config.yaml
patch_size: [4, 4]
beta2: 0.999
epochs: 110.4
lr_schedule: "wsd"
warmup_steps: 2240
Rows from block 3 of a small multi-label image tagger, named by matrix and row number. Rows with one number within an expert belong to one neuron, the router's apart. Each number is 128 + 32 x the weight over its row's rms, rounded and kept within 0 to 255. All counts start at 0. Numbers have three digits each.
Before each expert's rows are labels from the 100 images, of 14848, where the router gives the expert most weight on average: "strongest on" is what is common among them. Only what is clearly more common there than usual is listed. The data: photos of plants, animals and fungi (iNaturalist). In brackets: how many of the 100, against the usual share in percent.
# router: slot weights (model.blocks.3.mlp.router.weight, 16x256, trained with AdamW), inputs 128-255
# up: expert up (model.blocks.3.mlp.up, 8x64x256), inputs 128-255
# down: expert down (model.blocks.3.mlp.down, 8x256x64, transposed), outputs 128-255

# expert 0
strongest on: class Insecta (62 vs 29.2); phylum Arthropoda (62 vs 30.8); order Lepidoptera (37 vs 13.7)
router.0:112132154110148140101134107186173126119124050144114150149139158071132066136159171099112123135155140140191152157150185069101083179173125170131137104155132137181139122141123110095142154149106148174131076170109130129086118102115116080148120056163088125087103152100118135147126087083145161168152096160117110108117151165114088164110132074181105156164114165168171110111103060104126177158126
router.1:152099185089146182129083106175115145140123045167144201179173149076160109127141180095108172150124113152185139147144140067095094177178136157179167108164132149178130100130157083123126145188139111136098041150108156138128129079125114091124108060152018108088090136128116145105097118112164140107147089167128127089117120149116103180103185075167098152148116145130154129131128097131102133163138
up.0:140097081112116136138139130114140153140122164082086065104156112155133155124113190112128153147108090212131103192159137129090146124086160094139070131136126165111108163120096163169122088151093082123170130122137106181131138115078098167145118127124077158169151119172106103174126126152165150137085162203118170156107193070194138216137151172153138158112100122121138132145142104114078134112143
down.0:117115119170089129113115101127078138107191134153106180134107108146146166128145125070109085168143127197109175082120079127141136148095139081109130121133118097124121118148182070118107102173208144137066106080101144149149088104145114102119135108164181143122082149118167127091091104145189083098135143162121165110140128119043120113127150103192087131155110114151134178135127108203185095150134
up.1:136160146132091079136142180160172131056158153120101137173177109156134181126110170162145167073173092073108129162154134107142109154140148119124174081218146145138086120174143167134138177081129101120109182116104083142170100122141121144068097193137131150134123126161094080129166125113147034202071128105128152157175141156075165153161120058099075133130145082088152115104134147136127120164144
down.1:108072079177081110123145160121142111182151093125114092124137128170210140088122095132114108150178069146133210136162170096172124107135117098159145108168125104142083110219103164123087163094141097114155136097127170176101132132073105154110073135159105068056099068136174078155095092140146115101092147091082113109113145094130058096114121053169181107128129158122128120096102147094116183210162
up.2:116108155143148165108105123111166097141146113130094049180102170133146113103172127159143110201120107136159050106145129118140122106147087154148157158164171086075130114057112086153172127133152099074161134129086122110070173089126145177165067100142106121106118182138085141151143082170153114132119094148140178075121147174161176120085064112150094149145128104110120150174163143127152096163086
down.2:113121127133121184064119157133102145073111107112083084083107159123127112114162167112077134145172097169116121093116122112178072104089103138102108153101207129108186162142159113091127122093134149084139089167124197112119089136124185136101153159080158111083162103170119173161104143153150105094100120178113125107141178102085147109152163096149119079111144110095123103131066141100083150139129
up.3:150107072118192120147142084130059172138052077099156163142139143127118143126130140176175072056125219146145174127132111134090106084177184138132106119119131089099149141110168113138186087084201159161128175074078139137096197135165067126116168140152131101143203136094116139239154175090134104105129120162127140140107082124179127111169133172168117115151177166093110124099104151156132124127206
down.3:129142098127124161150150134109092064133060123157097097140120148122111162137174110151136145163108092071093119156146117101114151083176142140141134136148153121159130108082100143114086098117140111142162167100124145184078137123131121191109104150119133181155119080118166143134086129103111141131117073081097154158151106123177128049135114112213168173134128104091177133039131143167103159125046
up.4:135102098156116185129089102096148072125105112126171103097053113135173138141139129147122146094068095121151132095092124087139119176095137084150115085067077123170156130147103111110117169159132131098189129177137088117137107122143214098189141184126154085112092120175155133108128130097115168169100160146135139126105112166127098108062080140109140086120128126194115145145102148110138103141040
down.4:143114084102184159125141108143160121146080139161149158075094162106101122150069110142092169156127112061137088096076124095150119065120117116149131114168160135094127137109114118110089154144152141149086118083056160181111134077124133135145068136112101120091074146146152121151125127115090172125182163071100122108117154121102185083094137095110109138100142114125080126058215170123135098102134
up.5:096128139133167118089081143067167142174115163157138116142152141132078181072073131129119118147101116139088147081168134136142161131094095157102101105140074102104137106129123105176098134136088097128124113075135122105075170140125128099102141117176096111118156117122079135140115112143112145090092145201133148107062111172143097153150091155128114147143156068140187112097119161156094149113131
down.5:195153135155167094131099107141163157085126180120207137174059078113080098115165126157187138198188136128186120131152106150067160164095148115052119123129129108104182088170124122123156133142141139107167130196146130106113117189174174113106172094110211139191110100126118117187079137117121149097155133147144094133087165108081087133152140098138121130111110159141121164120107177172162153122117
up.6:096155144157108094139153107106152178097158093191117107130170125122088160092082121154126137054104117133103130149131128098085143158135148118092149135162142108145116158055162073162126144108121127135098107106149159105152086095207170132137103179169161165093131153157103157157139155190111123149130081199202196155108062140137157162122114129063101136110126103120136127103155105125167110120083
down.6:144114113139129091097128157146187110143078168140124189128120161132173147096152022138152149207167127169076139103171148181149121097127113173131086128131148156134107147133107147108103077127134143158151083172183157150187136149147175095123122126118123074173139158117121113063161055146123100111102150123079124084130078117146126116119095215089163087136137108076105205127082151174122196165124
up.7:115094200124116110072161102122155087156164105083115086166070116063153129172106156141133146163101120086106136152122139156154077128113105046073131145129104166184094129129097115102128100180113150158125171085152098092147106109134150165167142165144082187111124088177167191116196090178122115104132089062177145144041179150149130128132111108091144108184155163165186150095135174144123133151058
down.7:112210122134165143095184141160123159155146182088089185147113146177169099149111157090165111149215154110127128135115136063131116082120187087113153109142133155146060134138097084162126089170148096138163142081180158117088090128186092201084158167112134132134155170111192143166125126161087158123113101135112154180178129088077165103084057096115159194164101114110136171073105106154080127130121
up.8:059132113158133156113114065137102138151165132199118120152150122090135118164121085161157110135136131121117091147108115148118133097060169157118140129135109172137083149175028164144167117109086160069101087133078122089103144172131104127132141123166167113190105120118156146065135074123138095154167188138124141073165095135146107185110157047087149188159140170120089133149130131102099118169194
down.8:160107181140168133125107143148117163139133077072121082145186092198091202138176159092125175183134175105083180093157134098179171132160120074183142107171166182111130145158139108165124151095134184154089131144149174097109114131132219101140140079099155067153088109137100144138112107157131106101126192179147151146102118127228098095136102146165162145115083134135168107125106121097146154095108
up.9:127128124129107151208116155139116189122119132105084160104084082031157132104162137156142118129195104132205134145060150168142122065082152121138103111121096142125118062152113105136091140084110134105095117162130173139071114149100128190119119155116115140092129106118133147184149119110121127138130121058199169069133079121118102149209134165158128087112140119186145121161131175132127165143139
down.9:084115089140188119130112119086129186084147140129182141088163156156125102138163091188110137110071091112119173136163154167146106133151139078156126119107074098121154114125111167137120087202140180092143113139112095195105112155101185146176166111139115072135154128171159150096143161135144094138096109094087139144088100118120120123134057094123209176145118161123119178092135116148153112179194
up.10:139159175110147111128107170102102142103123115114212134085076079177169112148128138086169128123139157163159088123106164119128176103063125177120114074222114159107135207136178150121169084106084141143118106152152119151108119152086106121206162160163151138098154124069141097169155143134168207115084121101146135146121103157159087149097150076059076098174138154145147111151166084119107090139138
down.10:095113137085227108121130137093144143112135082088127107083131193150107205112103136160180145105117090103159109096147142152156094177091097133092116191163119117142100137105161149167151126118078109129139123116126136148106123149169117114115104141110118149128144139122104109107133096087143082142134172127148120112151139158141153143129119101060153176137150150152159124082077078174126096114068
up.11:137067099140057107164125121103156014155101067093165083157111105099127100094123176056140162194182124174164128137156192145144168134122143118068110154146143126066116113127093111153131150137126148176097140148144121176100192190150105111142135121160189100051137128109131132141143100115084165126105093169077051145087164128114143115132128142167167131136072095141130137153149113126111162153086
down.11:106078111098154117142208153153091134098125120112095098106135074127115095161142072125110164120153164140133125084140035130071128119080046119119131187067125105105112078170176113099133158115079133132125121103189125116206119144144116133105165147099087061134134121106071164151145129115137137088125126122153170153107166080120148123113128092116145109164185095128143030094168165104136114087065
up.12:174147119088153125133137156084132137140110097126109103135152141075167164162098115099080062131185116088168128116091119104134149136130157153135116149068134157175163106113128132142080118152219104059119092106056074172145135141122145100087167137096094141183079138128108051071138138113143176117151107145145169076099143077165174141129097119117160195158058156070109129062168123102153079067096
down.12:128161151185100067066159114148108150139112123138151125103155141250078135114138121096127124109110079167176161171134163145149121199108147104182173162155172077152131125160148208074114158135121179156161130165160140062126068143185095144094116106158155120150115119105110106142119091152147103105110153181076115106158120103161142116105144103146137137153119117136080143127084057159138142123104
up.13:093111162157168108148122131148165107124104142098141177127101142132160150126145152064152124114111093105101059185147082137154127142068155127084137115099139117117109127124145121100173163158137080132077132121079127095068131095194077158106181097130155108062151058105153123108122081138121121159086128118153079117102092104168106126104155127132113090117208144095114113165212156154127197099133
down.13:127117073090212163154084139069051123132140161158138093128068112151078150139087164164153164127117180080105123117123106124110211121090126145143074146137087178168135188157074120076094097199108178105102197099115142062181134140113091073068118144119127074126164153173113127107138152132153148126154130101171130161168090153113165146076107121156088133126142155097103106127175089149122155108186
up.14:143099124163151121096059145134136099121122116118132123123150145138104070167157143150155192156150115108160187090101079078217106155088101075102113099114124182087136103067111115119168163149116121125153121121149161157136156167105157120129137137124105097111078152140097138151134107130063191138114080071090067150080090053129120178158133161112094108119134150151132144124141142139086117154127
down.14:126114084127137144104106205154137105163109085134097124137113089094107106147084160084168186135126112099144138133141114140086195135088117133142134161150093161175113082104119150072114141063081132108111167138133088079088140115110118193134124121163156175159121136139131115130131139113081074128132118074111125137125125117120089097123111152144142102132085148102090112131155151099124125122136
up.15:123178152101179111145113162129086112166131116091121109135130115098081079086133155167125118088188098133174142068114146101120148117097167181172054104101148145111151161159128100161096097119159174082135169131140145152101113161091143155099127113099164148134173099101110154077086078118131160143158131076119093093112148126115087062104085178107136165100126168180087190079146102110047158096172
down.15:111130125122078122145118114128175160142069203135140176160128160117106140150167062133101097186123129136123131130127194126168109106161095117148122203154153177143106156113121053136105143098101180188161098131153082128155134136173115125145067125113142142089127179100115177142136145050106141133131104148166167060055081150162163097111137126195082146150170112114181132169075105179130126184181

# expert 7
strongest on: class: Aves (96 vs 55.1); order Accipitriformes (35 vs 3.9); family: Accipitridae (32 vs 3.3)
router.14:113147080146098085064114155158199089154137115112158122127131111111123078156148153113172117130092108110140097110178108162081112125112154087137101099115135165159107104159146164096109159161174084146109132122160106236132189165107161101102128167181160161151145138147108146109175139148121144059120119154120149151149171105147162127131133130094109088167129131195069180164133136066099083122111
router.15:136186054124080157141130155149119106144110117170169132168066081153075080132105119116136134104131133100127110123130093141108133168146110070083145151082117165075119116126110131143132122105145108154146137141130097158122147192148190133142071159082169162121157184106089139136166109121117130073128106110118101153170189153091152102107117167066162110112066091168044156171172197105135137132113
up.0:136145143077092181103111171118143172167112144107113079150132167149111161103177206133119140112089108090154203072153153120179156151083155106178061182082130183137099149122134127111092163136120173142112083178068123138099122138125099155164136134137075189112102182152115087171124085095118126083120141096121165104141108132150154106089186091142140077142139129165160094172170153126181082158109
down.0:131137085177120159133160097156165139126081100111190143148115180121163161115126086149147119134065112071093158152097125154068170124177125077102138099137186153136126162188089155113105090127157124127160129132084139126131112135119163145157139094131120112135188122091164167096142118106123105121166112185130069153153151125126142033156140112085196112093135094159095131113087160171159124108180
up.1:077166164143087111102123137182139103112123125142128107126154192112085112132166092122135152154127131144147181119127058190146133157116061154160125146108141152114102072133139129168113146095111147134126107148140189142180099073193137152170176098088114114156164190186152115098121115135100113152136134120133094115134152092079127101153153169104178131143146118150138046116119149059089132087131
down.1:104100089143159048129098122123116135125136142126091116102151149069133162063150115100129125117136107152114185115127152141153168172105148114139115148088145111154082136167097075078182142152101138166164086097125108163080142087142132102141099055136148103131153141074173130075105125115111106146131112104127100150112112137156089132071179152113115136079111117182171123114170068133125116161139
up.2:120132179115165118157177093063131091110158103110184125126095092073145117140086143164189132153137142140105130149149137115116106135096119131074128083158141114180100141144162180116131133090092176157167074080141158190181142120066125083179139149100108154053167086101137149077122148140158101159139089208159145139124135142125089137122097118114093114117148122097123131129152154109140095125063
down.2:155135172150062111132120136108139125137134139132151125199078108135133152137110163062148100103151101183191132158133109122149124114149116113133114093179081157067112127179160083115156132142094144156150126125098125160084167122203104095041129132143103169104144114183128135114079151128146086101099066057191080117153116135138174115119149151208135135120071093162131163141092110088126161137120
up.3:139157109123057149150127177103064152136180174062144127119117081161170137143151102146126099095150125115135166156152148100178134109202095177130137141187130106156172167038111135154086123122139147175160157151121146203149119170156059172135122118165137161124144166112134166133105131090096120146114111084124122071110142219145157101098129107059155098122141139116137141133175145093168108124150
down.3:144124109175187108086110071116118184131090173140138098080144127182168162158116141176094068155137136119094123153140148097139138121078127124151152147075203139114150144053141114190135080128151071112138149091119102159167120159111122117113140164171161145175093117114086123122112050087133080154190159111152175136158173101108123167114088139146118100089140113165129141124075140109099133124115
up.4:124131130129153143135098172115093117125133116072146104114096172104183160055140143135151172131156084124148147070177156116122137132128170121175108161100080099103138087124143064103119138092128120217130102114124108177102146117156094190166163094107140162086091106187195155118113111133111119166162141129162167139135144091180149140085095088154145113150122149126197133113096054165103117083092
down.4:116113146116150136120103157166102103151115167036191109112078086171169097185140140073144142125111114183117092115131134102124134128119071148110130142119182106112096064132060124078157120093198084160163092135107160091094089098140140109152080075184140072111136121161154106153201134152112187128179117151121088178129124115168100102137102092120119113146101118154117204093150101127111171185127
up.5:081121125121097135114168151137117064127171118073196168128108113137065123146113092160085137079143092056171146149117130208150147113107109111136077106100103135105128108127081203060178107150087135079102129100133122120177144182098117128155135091169101091088185117146143166163094130145173164087094132128140153152115128124109156111216161119150095075117167152142157132182206115124091080077127
down.5:156110152107136127130142132097155164096138134147136110091147183081125177085126135146192144152143148051140085141157110117158153179181155132109080104157072139139183111134177078131181168130143138103126180110128154157162142132137091210127136182146143055157092157128150131173170075134168089125166138100120102123167116176157128150158142144160186154074081077129142112114154123129158190082083
up.6:109143147111151091095145106115117094171112101118092139109114107142146081160176109165103087121038150128111111154111163122137201125103072104104134117114129119136087128087114115180196146104101142114108143168072119104115160137111061082061152155109090222119127146102128117117101157116108112163140095082193126154148141116185116130098131117183181080107143163103121146152036116159184079087107
down.6:179121091154074137135118115133112111103071135129106188150113123128160145159127104149062122162122101145132155206136189141151067101133108170155118118120190052071125071096113143127143140144105138120149146125074070171110135187079157137118106109148115137131170099096093157097153178134082112054140128118127129186108173172151196092160143149144138094094074132159199125095142111136142145133178
up.7:144134122119119109145129177157147052154166138143162163133149156176106157123112129128108190159120147157128084136130122228112131085119138188112083118102112106138108134181154195131091037158060168113142109102108132129083104063124107114157159093099113081192144098096169172086142136113133106062171083131075084187157136139095121127126115080108128096173186132134106151134110097136074156118175
down.7:044095136104135081125136147064154131145142168140135083100180156133127152155077127145127137145128100062140136141141141159141108121134193081080068164171145134130147126112142169139180123159111116073103142108136117099080108147108090143048136121106098117133127133150130083114073118131124141167121166096077115061167149068120101084084123161081158074109110125176134118117129175134123159108120
up.8:146160084137134102135124139089107164146102182105106114134107186141114087167162128155072116101094207103192083080179113142158110125175197071142120174135137144101141123163160132112140121109123148107121176119192108102119110121084084215141143146115125135138141107139165135189132123157151113139175104147129122144082143102139190170131160113251170136095103108099103159155108119150166112109171
down.8:093158149106123189143141097127072134080155139064142191162103111123126166107074162111133174158085090128117114155139091088128109115142129140101140164121127152155083207171097157146101105143101117194132086075119117145102129112052110219146113126076113085085097166134096117064133110087124156096137165136112145196140126115143093134100096167090146190110079092098116155065085101122114148155079
up.9:112111166108145158145096129152144174143140125156101078132093094144146141128126129161083135144153170134105116176122159120096097096125095062125157125192139097066140109173198159135142134153151128155082149122071165149014154192055075128136060109161159117158116127099117181132104118108115129151218105173130137141184140103128189127151095110142190152129146131133081147151192161126114163150114
down.9:114140132120154186089124175169145143087098132099144096125101128138177100110146150126179080163159155104107137105105126137125132105177127167183130081159160092102093081107138174106115068106162165116182129160147104118107180134153152103109207107147120131163099061112101123043085115055149130215152132114191150194148126147125131113091125153127093147110098097146116071130143096183159112119131
up.10:108162133141142157155181122148108127043161130103099106086136081134074124114101083109134156096139130131110113146141096119105145203121129130133121139135100099104100125175091098149106177127156127120198115059128155120118100142117097119125106141066167143134140126146140105031065165087097104065090126126122170156163155078108137055114191140098120126172158129089108169139115101114176144155133
down.10:123116100109127163133091154121070152110114118163084180157167124125123110167136172129143096158129149120137195159114136137171122144140062131078131151142153087094112120176133096120111170115113129124139172213135157120144144120112163075179155174138116155190167128146168117174161120122141140163159089132086086133134069162121130139121042100190050133103180179168123062170094124135135133139119
up.11:118059113139172141067184118173150167129137121113138149120120096116165179145169115152188105147138136117113132149121125117184126155133165144106118153079132110162114088110110102095094131142219116089131207148190145089174075114100162139106053155131146061049107118133136177110081164132109086144117143101098135103140189158128070175123123184134191136184149133114093087082141165163122144154130
down.11:131106117114131131102112125157141121136165142152160088146050111094117123126161105136159113221150137049133130133143107096166104129175134198148097208144131137105159110159092134127190163076110097133099105082121107139070115077103121106141155158104130107095095057098156141134115161111126153113112131161177102165108111120118096160085100104200251149181135160098087134095117169101148121130101
up.12:136125117100162126142144146167073114132173104082206175113141165129091115137127177114159160143148134104175119191156127146152122129126091117157129132113128127156092097176084105147112154077124136183162187206108151155121145107159163107074159143078154137157157059105099131182046068103110148143113142150122132097111195100127123096084093178140074111145095124147113185185117112126118104148141
down.12:130180218090143166135136137114119114090139096145114107155157073075122073154189111112143071117147136085125138145099104144117136115154153153116189084164085137163127157089192182161174150161169156142135075127188130113156110120137126169094118049146113143169151149167159113178112150090088104139105160085054158139093151150146084137108118132145137184119195113131115126107129094131118119125122
up.13:169106133108090150144159184092129145112114138073173158121186087121091163102110160112113122048179122114119093130104125166154199141115172124111039113061155149093158125153140137119163144106115163122106171103135131122148056104146138109152094139143132172104100124141124136159146154131103094201087112193162140139119182080138134124107070144099080089156100097124142118170099133113107112201120
down.13:104063176132155137113181145144141113129147121112164179153108143143117133137071135138143127127113137153135175124089109077126134091151116133165149157139131189100152076132158061091125163117098054070160115113117130106156118094135181149108111166125160171145031111118116118097108142176171158135146080166094116132161159103165187092137158107085154115163172103108127110123109104125135137105119
up.14:153127070111134092102123125134119182089144111218100123094115099184111157137160119142161091106168080082114154115123052143155129147114108143158110121107090143104138115088136105169134130100085177159133135141124092134085117116124090138092097167128124111103157160151065166175092077153103132121082106169181126128113104130091107112084159151147134161144100105155196110126122127205079189130135
down.14:168105117138164139111115026073143100166135087127169101174127083081160103143098083120149195146127135135108116100156121115128161083112143128109129121136071149135157122114132146116133059131103147158119178113083152168109144136101078088130073118157162098140153173131174144118132142127126083108084130125129127151159197144136131132147133112083121123157158131091105131086138057126086103118175
up.15:139067100134109125149107124105106079082158211106117140062123163223126104157125099138171148160179124143142122123084139148098138072099076113124154106094139099145166183133108137187103130146102149131148097177113143141058114138082142115158173126142088120176150173139134125146125120165093137084152142103131109103117198139165113101128084111108146122112129137091111129110114145122103105098098
down.15:166177110156136091128133135079111160091131132093110158139164123104131157118109170087161162073149150105091137094137140190157093142093054056187110142101116128208122152108048185117084118160134061103156108158120135073161097125135127078121153157186152141092132138145101118125158136123159091103087121125106159117134094133115160109084108155122084114118110164078166070122149114104149115150183

# expert 4
strongest on: phylum Chordata (99 vs 60.9); order Anseriformes (36 vs 5.5); family: Anatidae (36 vs 5.5)
router.8:135128093167103136121188135083141100204119122119109128145153104144100145119123100161070092128114151102106097130161125135130180134141123112114087114116164134044102084127089125147175081111118113081143146081108047102156104155142099135134084160142153179109087151118142114140180120154131125151125174123101103126122154062155193146075150119091178108129118101116074164178206152143152107088070
router.9:096133128106086126129179151058121151150159081100124175131151115136102063152125120147094093140085135115130089136146130106130174109102124104118104116125111150126142108077088121048126090124086141105139199112111067136148151153082090122108119165112138157117095127112174160155143091140145103133134127172161109134151158117174200157089143085137181103095083110130058168135189135121142073096041
up.0:109085051074123106095108132150162101130101169167137174111125184148080134159145109185079137146114137130152118125098123169143100136103089118156171090119141146083141099132148159047158093108128117158132191130093130083154100133109186081086128058096126081087100096092191160097170163138142121096157149129179111126174133132138132084093179120078111183110135177169149160060137107099146145114140
down.0:123147195131105185098150102168176140084146094084133119131169127131096112131108107041094114100149102153114123119083202181087141109144107166132118097124128148162091109093159096118104087048116143109149132106097127191138064111145125130188096129139125189114110132095191175165159186112157125093188126079089115151134079089071149082083087122165134130116124128108218180170108185102101131171108
up.1:143148131105074127077140095116118149123047141144134121116137116117106060132119142144173137107149194197163169127149160111126127054118112172077147093161167121131127150076156144130143102152081156129179087127131166118173081121169128110216116140096070137170088121180097126135127149110094168235190093210128103178108134114139079099122141128133136096163086094166127087114149130127123113118129
down.1:097136122112171161150123116101115085118100191166049132134167236106143150092146212144111172195150085101069158121122152134129138123161106173184145095141159091119167146146160197174156086073151105119107159213137134110123138088079162155122147151113153108114127128109106103119155115154127129135113175135139134062128068082142137107133114211087114095168159147111154158164161165098173138162123
up.2:149137098138109129132138159085160143163100115117117130101119108147108140134134126155079100065100183141165119145113135114159088150147142159205166081138094135089141158093129135191164146156136135227113093118120073165183126163127111111123082158153086193145083106090185160137111104144070140106144098156125170153123113133079111129091159120165093143088105133119190086137151092101115140139137
down.2:086143129196119103065158059139039144133089109119136123137111139146134135144149101157110088137113126162068161138082114149151173105099155126102169128094123099135143117122137081083141093057151131134125092100127102094115171153144116151100132132158102070126148116135138120144142119098115174161144099056127109156156176142135152127111085129108030097123175134156098133080175170166126176088126
up.3:170080154172130178092100114165123155140166130148103147088109159133059123161118114039116096141172166143124140136165118133113116127107157125109136135148127140086175188148132120108092099129094136149194127131151049165110169108092098137128118075114144147112155083127153112122167114123141111079114085100165168088109142105151127123105149075149090075149146136123135048188105082088134213144137
down.3:137120152156055136164150123127178146073157110050171134151091111168117119108143141146159107171150090122145162201090146140076138140105118120125158097181115095194100100134094171121188045181114089100192092092130133113085127154096142174116082152123118119129078128155054095174050140142083173110138092131103160077167112141180063118154151124109136145133135180131088150132104085128140130141091
up.4:171164144116158135127176097131125127145185172159112131121096140106204157095143131141105118124090111150126150209189167167160147143084142107137102119116106108137129096110137171152095150125060070106138141131190149111101166076131099153072163119137165087143095053064084102114090094126169136119174164173100131109106094145114111088156165025165122152159132154152150153134091166097138150136070
down.4:189135099133115107150128166162111158093052117091145075139139180108059120166146155123134134104180146144116171157163073093159116187116123109103157114127199148141083119112152105060155102098188128114153172202129149095102136103127152158142159126099140153155129167081150111150145113125100166157127145128119153126140129155146064159175136125087152174106097108112083100117110147145082104072141
up.5:116051138178111088095149138099128181084118171144180091108132140137119129101104119137137138180156147121173116142115045122163148115182149104148138166134069044212099083144168104118055134116121115085132120101112082124092215093113093131096161135116183074051096117112166143124146112115150166111133132144116121145103136155151124114075140163168111146164079163171129032117139123077189146125138
down.5:190129119144133151135182144103121130156152084124111125152114064112121087135136148119139098132131118115153128107136169154071121139111119162114092061132151193106188123157134113117166162124203141114147186108078167088138159157127092164087181115104154142159098061129115132145055157145122077079098116101156162104131133171116089125181085116114116167168152116157136071144087095161179161131144
up.6:078119105111140092097133120154080102067101165116093151179080143106158071112147071178136143093141148119165171122146087109149097177136060086112108085152113110133150178145160100155116137108066080120184170114085069185100215188110121141089156075174123119115092158055123141116144101145135081103140129143201128137097109146178151139100149165129148152141140125112086153078129133125076074111105
down.6:092176153139090189092135104178117101099054102082118121124126120087097142157155121082186122103138169120155101131163129103162168098160157129102114108132098181128148108119155127136088209124126187123125049120173097146134108168185145162145083129178164118093101129138144152093167122154158150103179094145110144134179163159136146130120133106161104131094144112095096122136147172063115135098135
up.7:137119084159099113149130151072025114082081137215150132090166110136088172104183089186162125152143149130141138182079157130076133121070092161101104160179101167107093138183130076154078150182141104165122107103116136201119125095097106189133122127155128129126131142096130142129146100130188134183122133168102137104125117150119121110119126164114094130148145106108121074034137092085174142156139
down.7:172116121139146128140123106134123064089083138082147141168089147152128093155137139105082095150214155078096098144139156136146080098145087114117104092093150131190086119103138111153104128127149149105109152095119123063117120091088118144165173120121163152113169123161133145110132104119050098138190204156196127150118154097145101152176097123148192138126114076126154074091078092155128143131101
up.8:105111119125158138150148103124088128170140118082140156087119116134116110143183088151130172114166136094085098239115126157128069112066110089108165113126161058120151138160111113113161145103150076076116146093106141150138167128114086139156165122090069157140165096183042128109135200109104125158136155173164163175155124122074126135140192100109170137149116152131133174130160056099114169175111
down.8:135136152099103113111180088057169126112165183125155125134162133184092150107138104121185130152114192124078076101143130138140089129183146079151123132112133167141117142135138155149142144140082121158102162133105168096126177104106133110110090071156138160116088129143139105091141091131165137114083194177114172155095137015142104149116136206134142130100137183159147080153127136082119136126132
up.9:121128127129186096111097164151125147080108115138112101109050099163076095144137148153142162167075133172104091123174120091184097091129120118118097093071124148108153142113168123153179143140069093091166089122153052188131140111125111117082101132105052162163164160155095174117130115091142175117153089083073153122155116130137142133113133135081083110144178177133096157131122048133154106141136
down.9:123168084110155144119112104076102117122111083173108156131094127117123071111102145124160097158141066137125125118164180147131126144126159224050084153135112088180130093113125126123150121046177131185131141107198139193100128079144114098145119071144156131114113174089150112138123131120163128162078077160124130163177160094150201125073054133097162137060109098181110152066127136151154183085135
up.10:132132126183144123183181115123086094124131150130150085130144080133146091096164116175166099183059156133162182167106130097149092086094057188159103108149145151159147168110159085172112103090148140101137120090117117123100122158142134112089158153128150155093174121166130086107144133182146185098072142080105142163137164131125127154135165131111148113126117104186113152087072094155115084147123
down.10:111148129153157117133173127134129127131097089149127124073082146130206085127087158154131155152116182125127078146131127073165075047085161180117114115122147109163113098121147137157185129134115152162109138085138079152191119105115113186124133166150117112160120118119055102152146133104084153100168115163163143050135125129103144102118151105083176098135085170131098144121101132188075189123135
up.11:159148157107088173131084127138153171149069145161177126140125159119127141146126120138075091114155125098136168124130121082208106107156140129142136120109141158148191098126071128145091134079178107197202067155107151102087135082151153079152120167077136156185035188138113159117152079136160101157165098081118097112150086143133101098144103137068119152148129108147113105112093053121172116188151
down.11:184151126107109174126145163133146116127133121073089136072142147148143164148166130170097162112107111108189092116128162079219143113143150118168181123164146130158130182126162078144150125162091173135102140121168171133155174155169073135090163180147119157176079120066081094162172089143136168115032068145138140104143060143101097169144101172132120090110076109101156161126191127057131143097134
up.12:135133054134160146137136116126068137053127123094084174221159094134087123183094148076129080179142158083164119156108065187093146144158061111083170149076139149147138122169138168075122131161097113101191143124159131126144096086144094138133149136117088142181149058086115142122175181095123163124141159131116070126183146165147126162094127156128177109117110130117125176125137126124131118143073
down.12:170106099130099076161079153104142132080118077091140168141093095108127157056126199095109149152155116190181110121151175142136129135170065113136175129178089104155127115106096166088125178154089090123104106165110104106101114125144186143111108170067111078117100130124127189101143114104129080108108108116167074124145167158183160120160084138098118099112077102086135117146129105099104066095124
up.13:107163106114127142154168186153138123127093157072058162156124085056167137134118134138145082138099158090129173135175126112138123142130130084164152127077143135132134164094089136183169092133120113231083129137069159161114188129135089158081061108153140138168123142087101060108118081065128156105169045120082096157141140057077139138141171145104130084132137132098160140142141103053105142131124
down.13:160119144126096143157145149113140139081148074169076122106134125108119109122098129073100088139115161079128159132126101113087105150082141161103132167150091052121117152119078111093124074166137189129094134159166081082098069096131137060113108162104161174080147120132114151102149129122121200096180142170142150103116199098068143132127127118139132180118093110131147087130143145110110101116091
up.14:096083160137073157126129120121108145107117145143073127194144117094104108130159108095087109046142122149150131153144098130084075098159185145117109161142135081139072121176132137137155174175123185085080104091140175176169166162144146179123151095150088083108112119154100117143137112112112158159142124179118110103079047120189111169138129095094182146125170124124118097070119094137107092165137
down.14:166161167110082095084120127138097141065086161144104148166165076137134152116132134108156119130142131097106143195110127137175123085143130153079098123146118153180186130152121106178153121161117084121118133115106132114071140132137140107096184108119076159092158152081097118116182194154135077136174134144155119114183124148113087130143106140092121127131147146157138186143112104153157134177150
up.15:121103126091126111087132133067136130074148175137115199111138147091159135139148143112186123127095165070128106127166089118146120137131108138124133135139109136074131150180148165071153117155162152114175140159134081075149137117197112132160161158153152129097111124114210140091120135162149124138117110143191128083159144145130084141100139099144086114212140119114135142140096233111104091133127
down.15:088123159096171149148137137150137193118131147147108134162148134082113123115127133089134109162134142091118148129182096217144126120130161168143112093102050094141115183143154130105193092080123058164073125127045147156062127139116171112138114153111072134110104121091153135087160165204151090109151188177127102139125072182069125086148096193139159161097111097136201075136182140174134151137186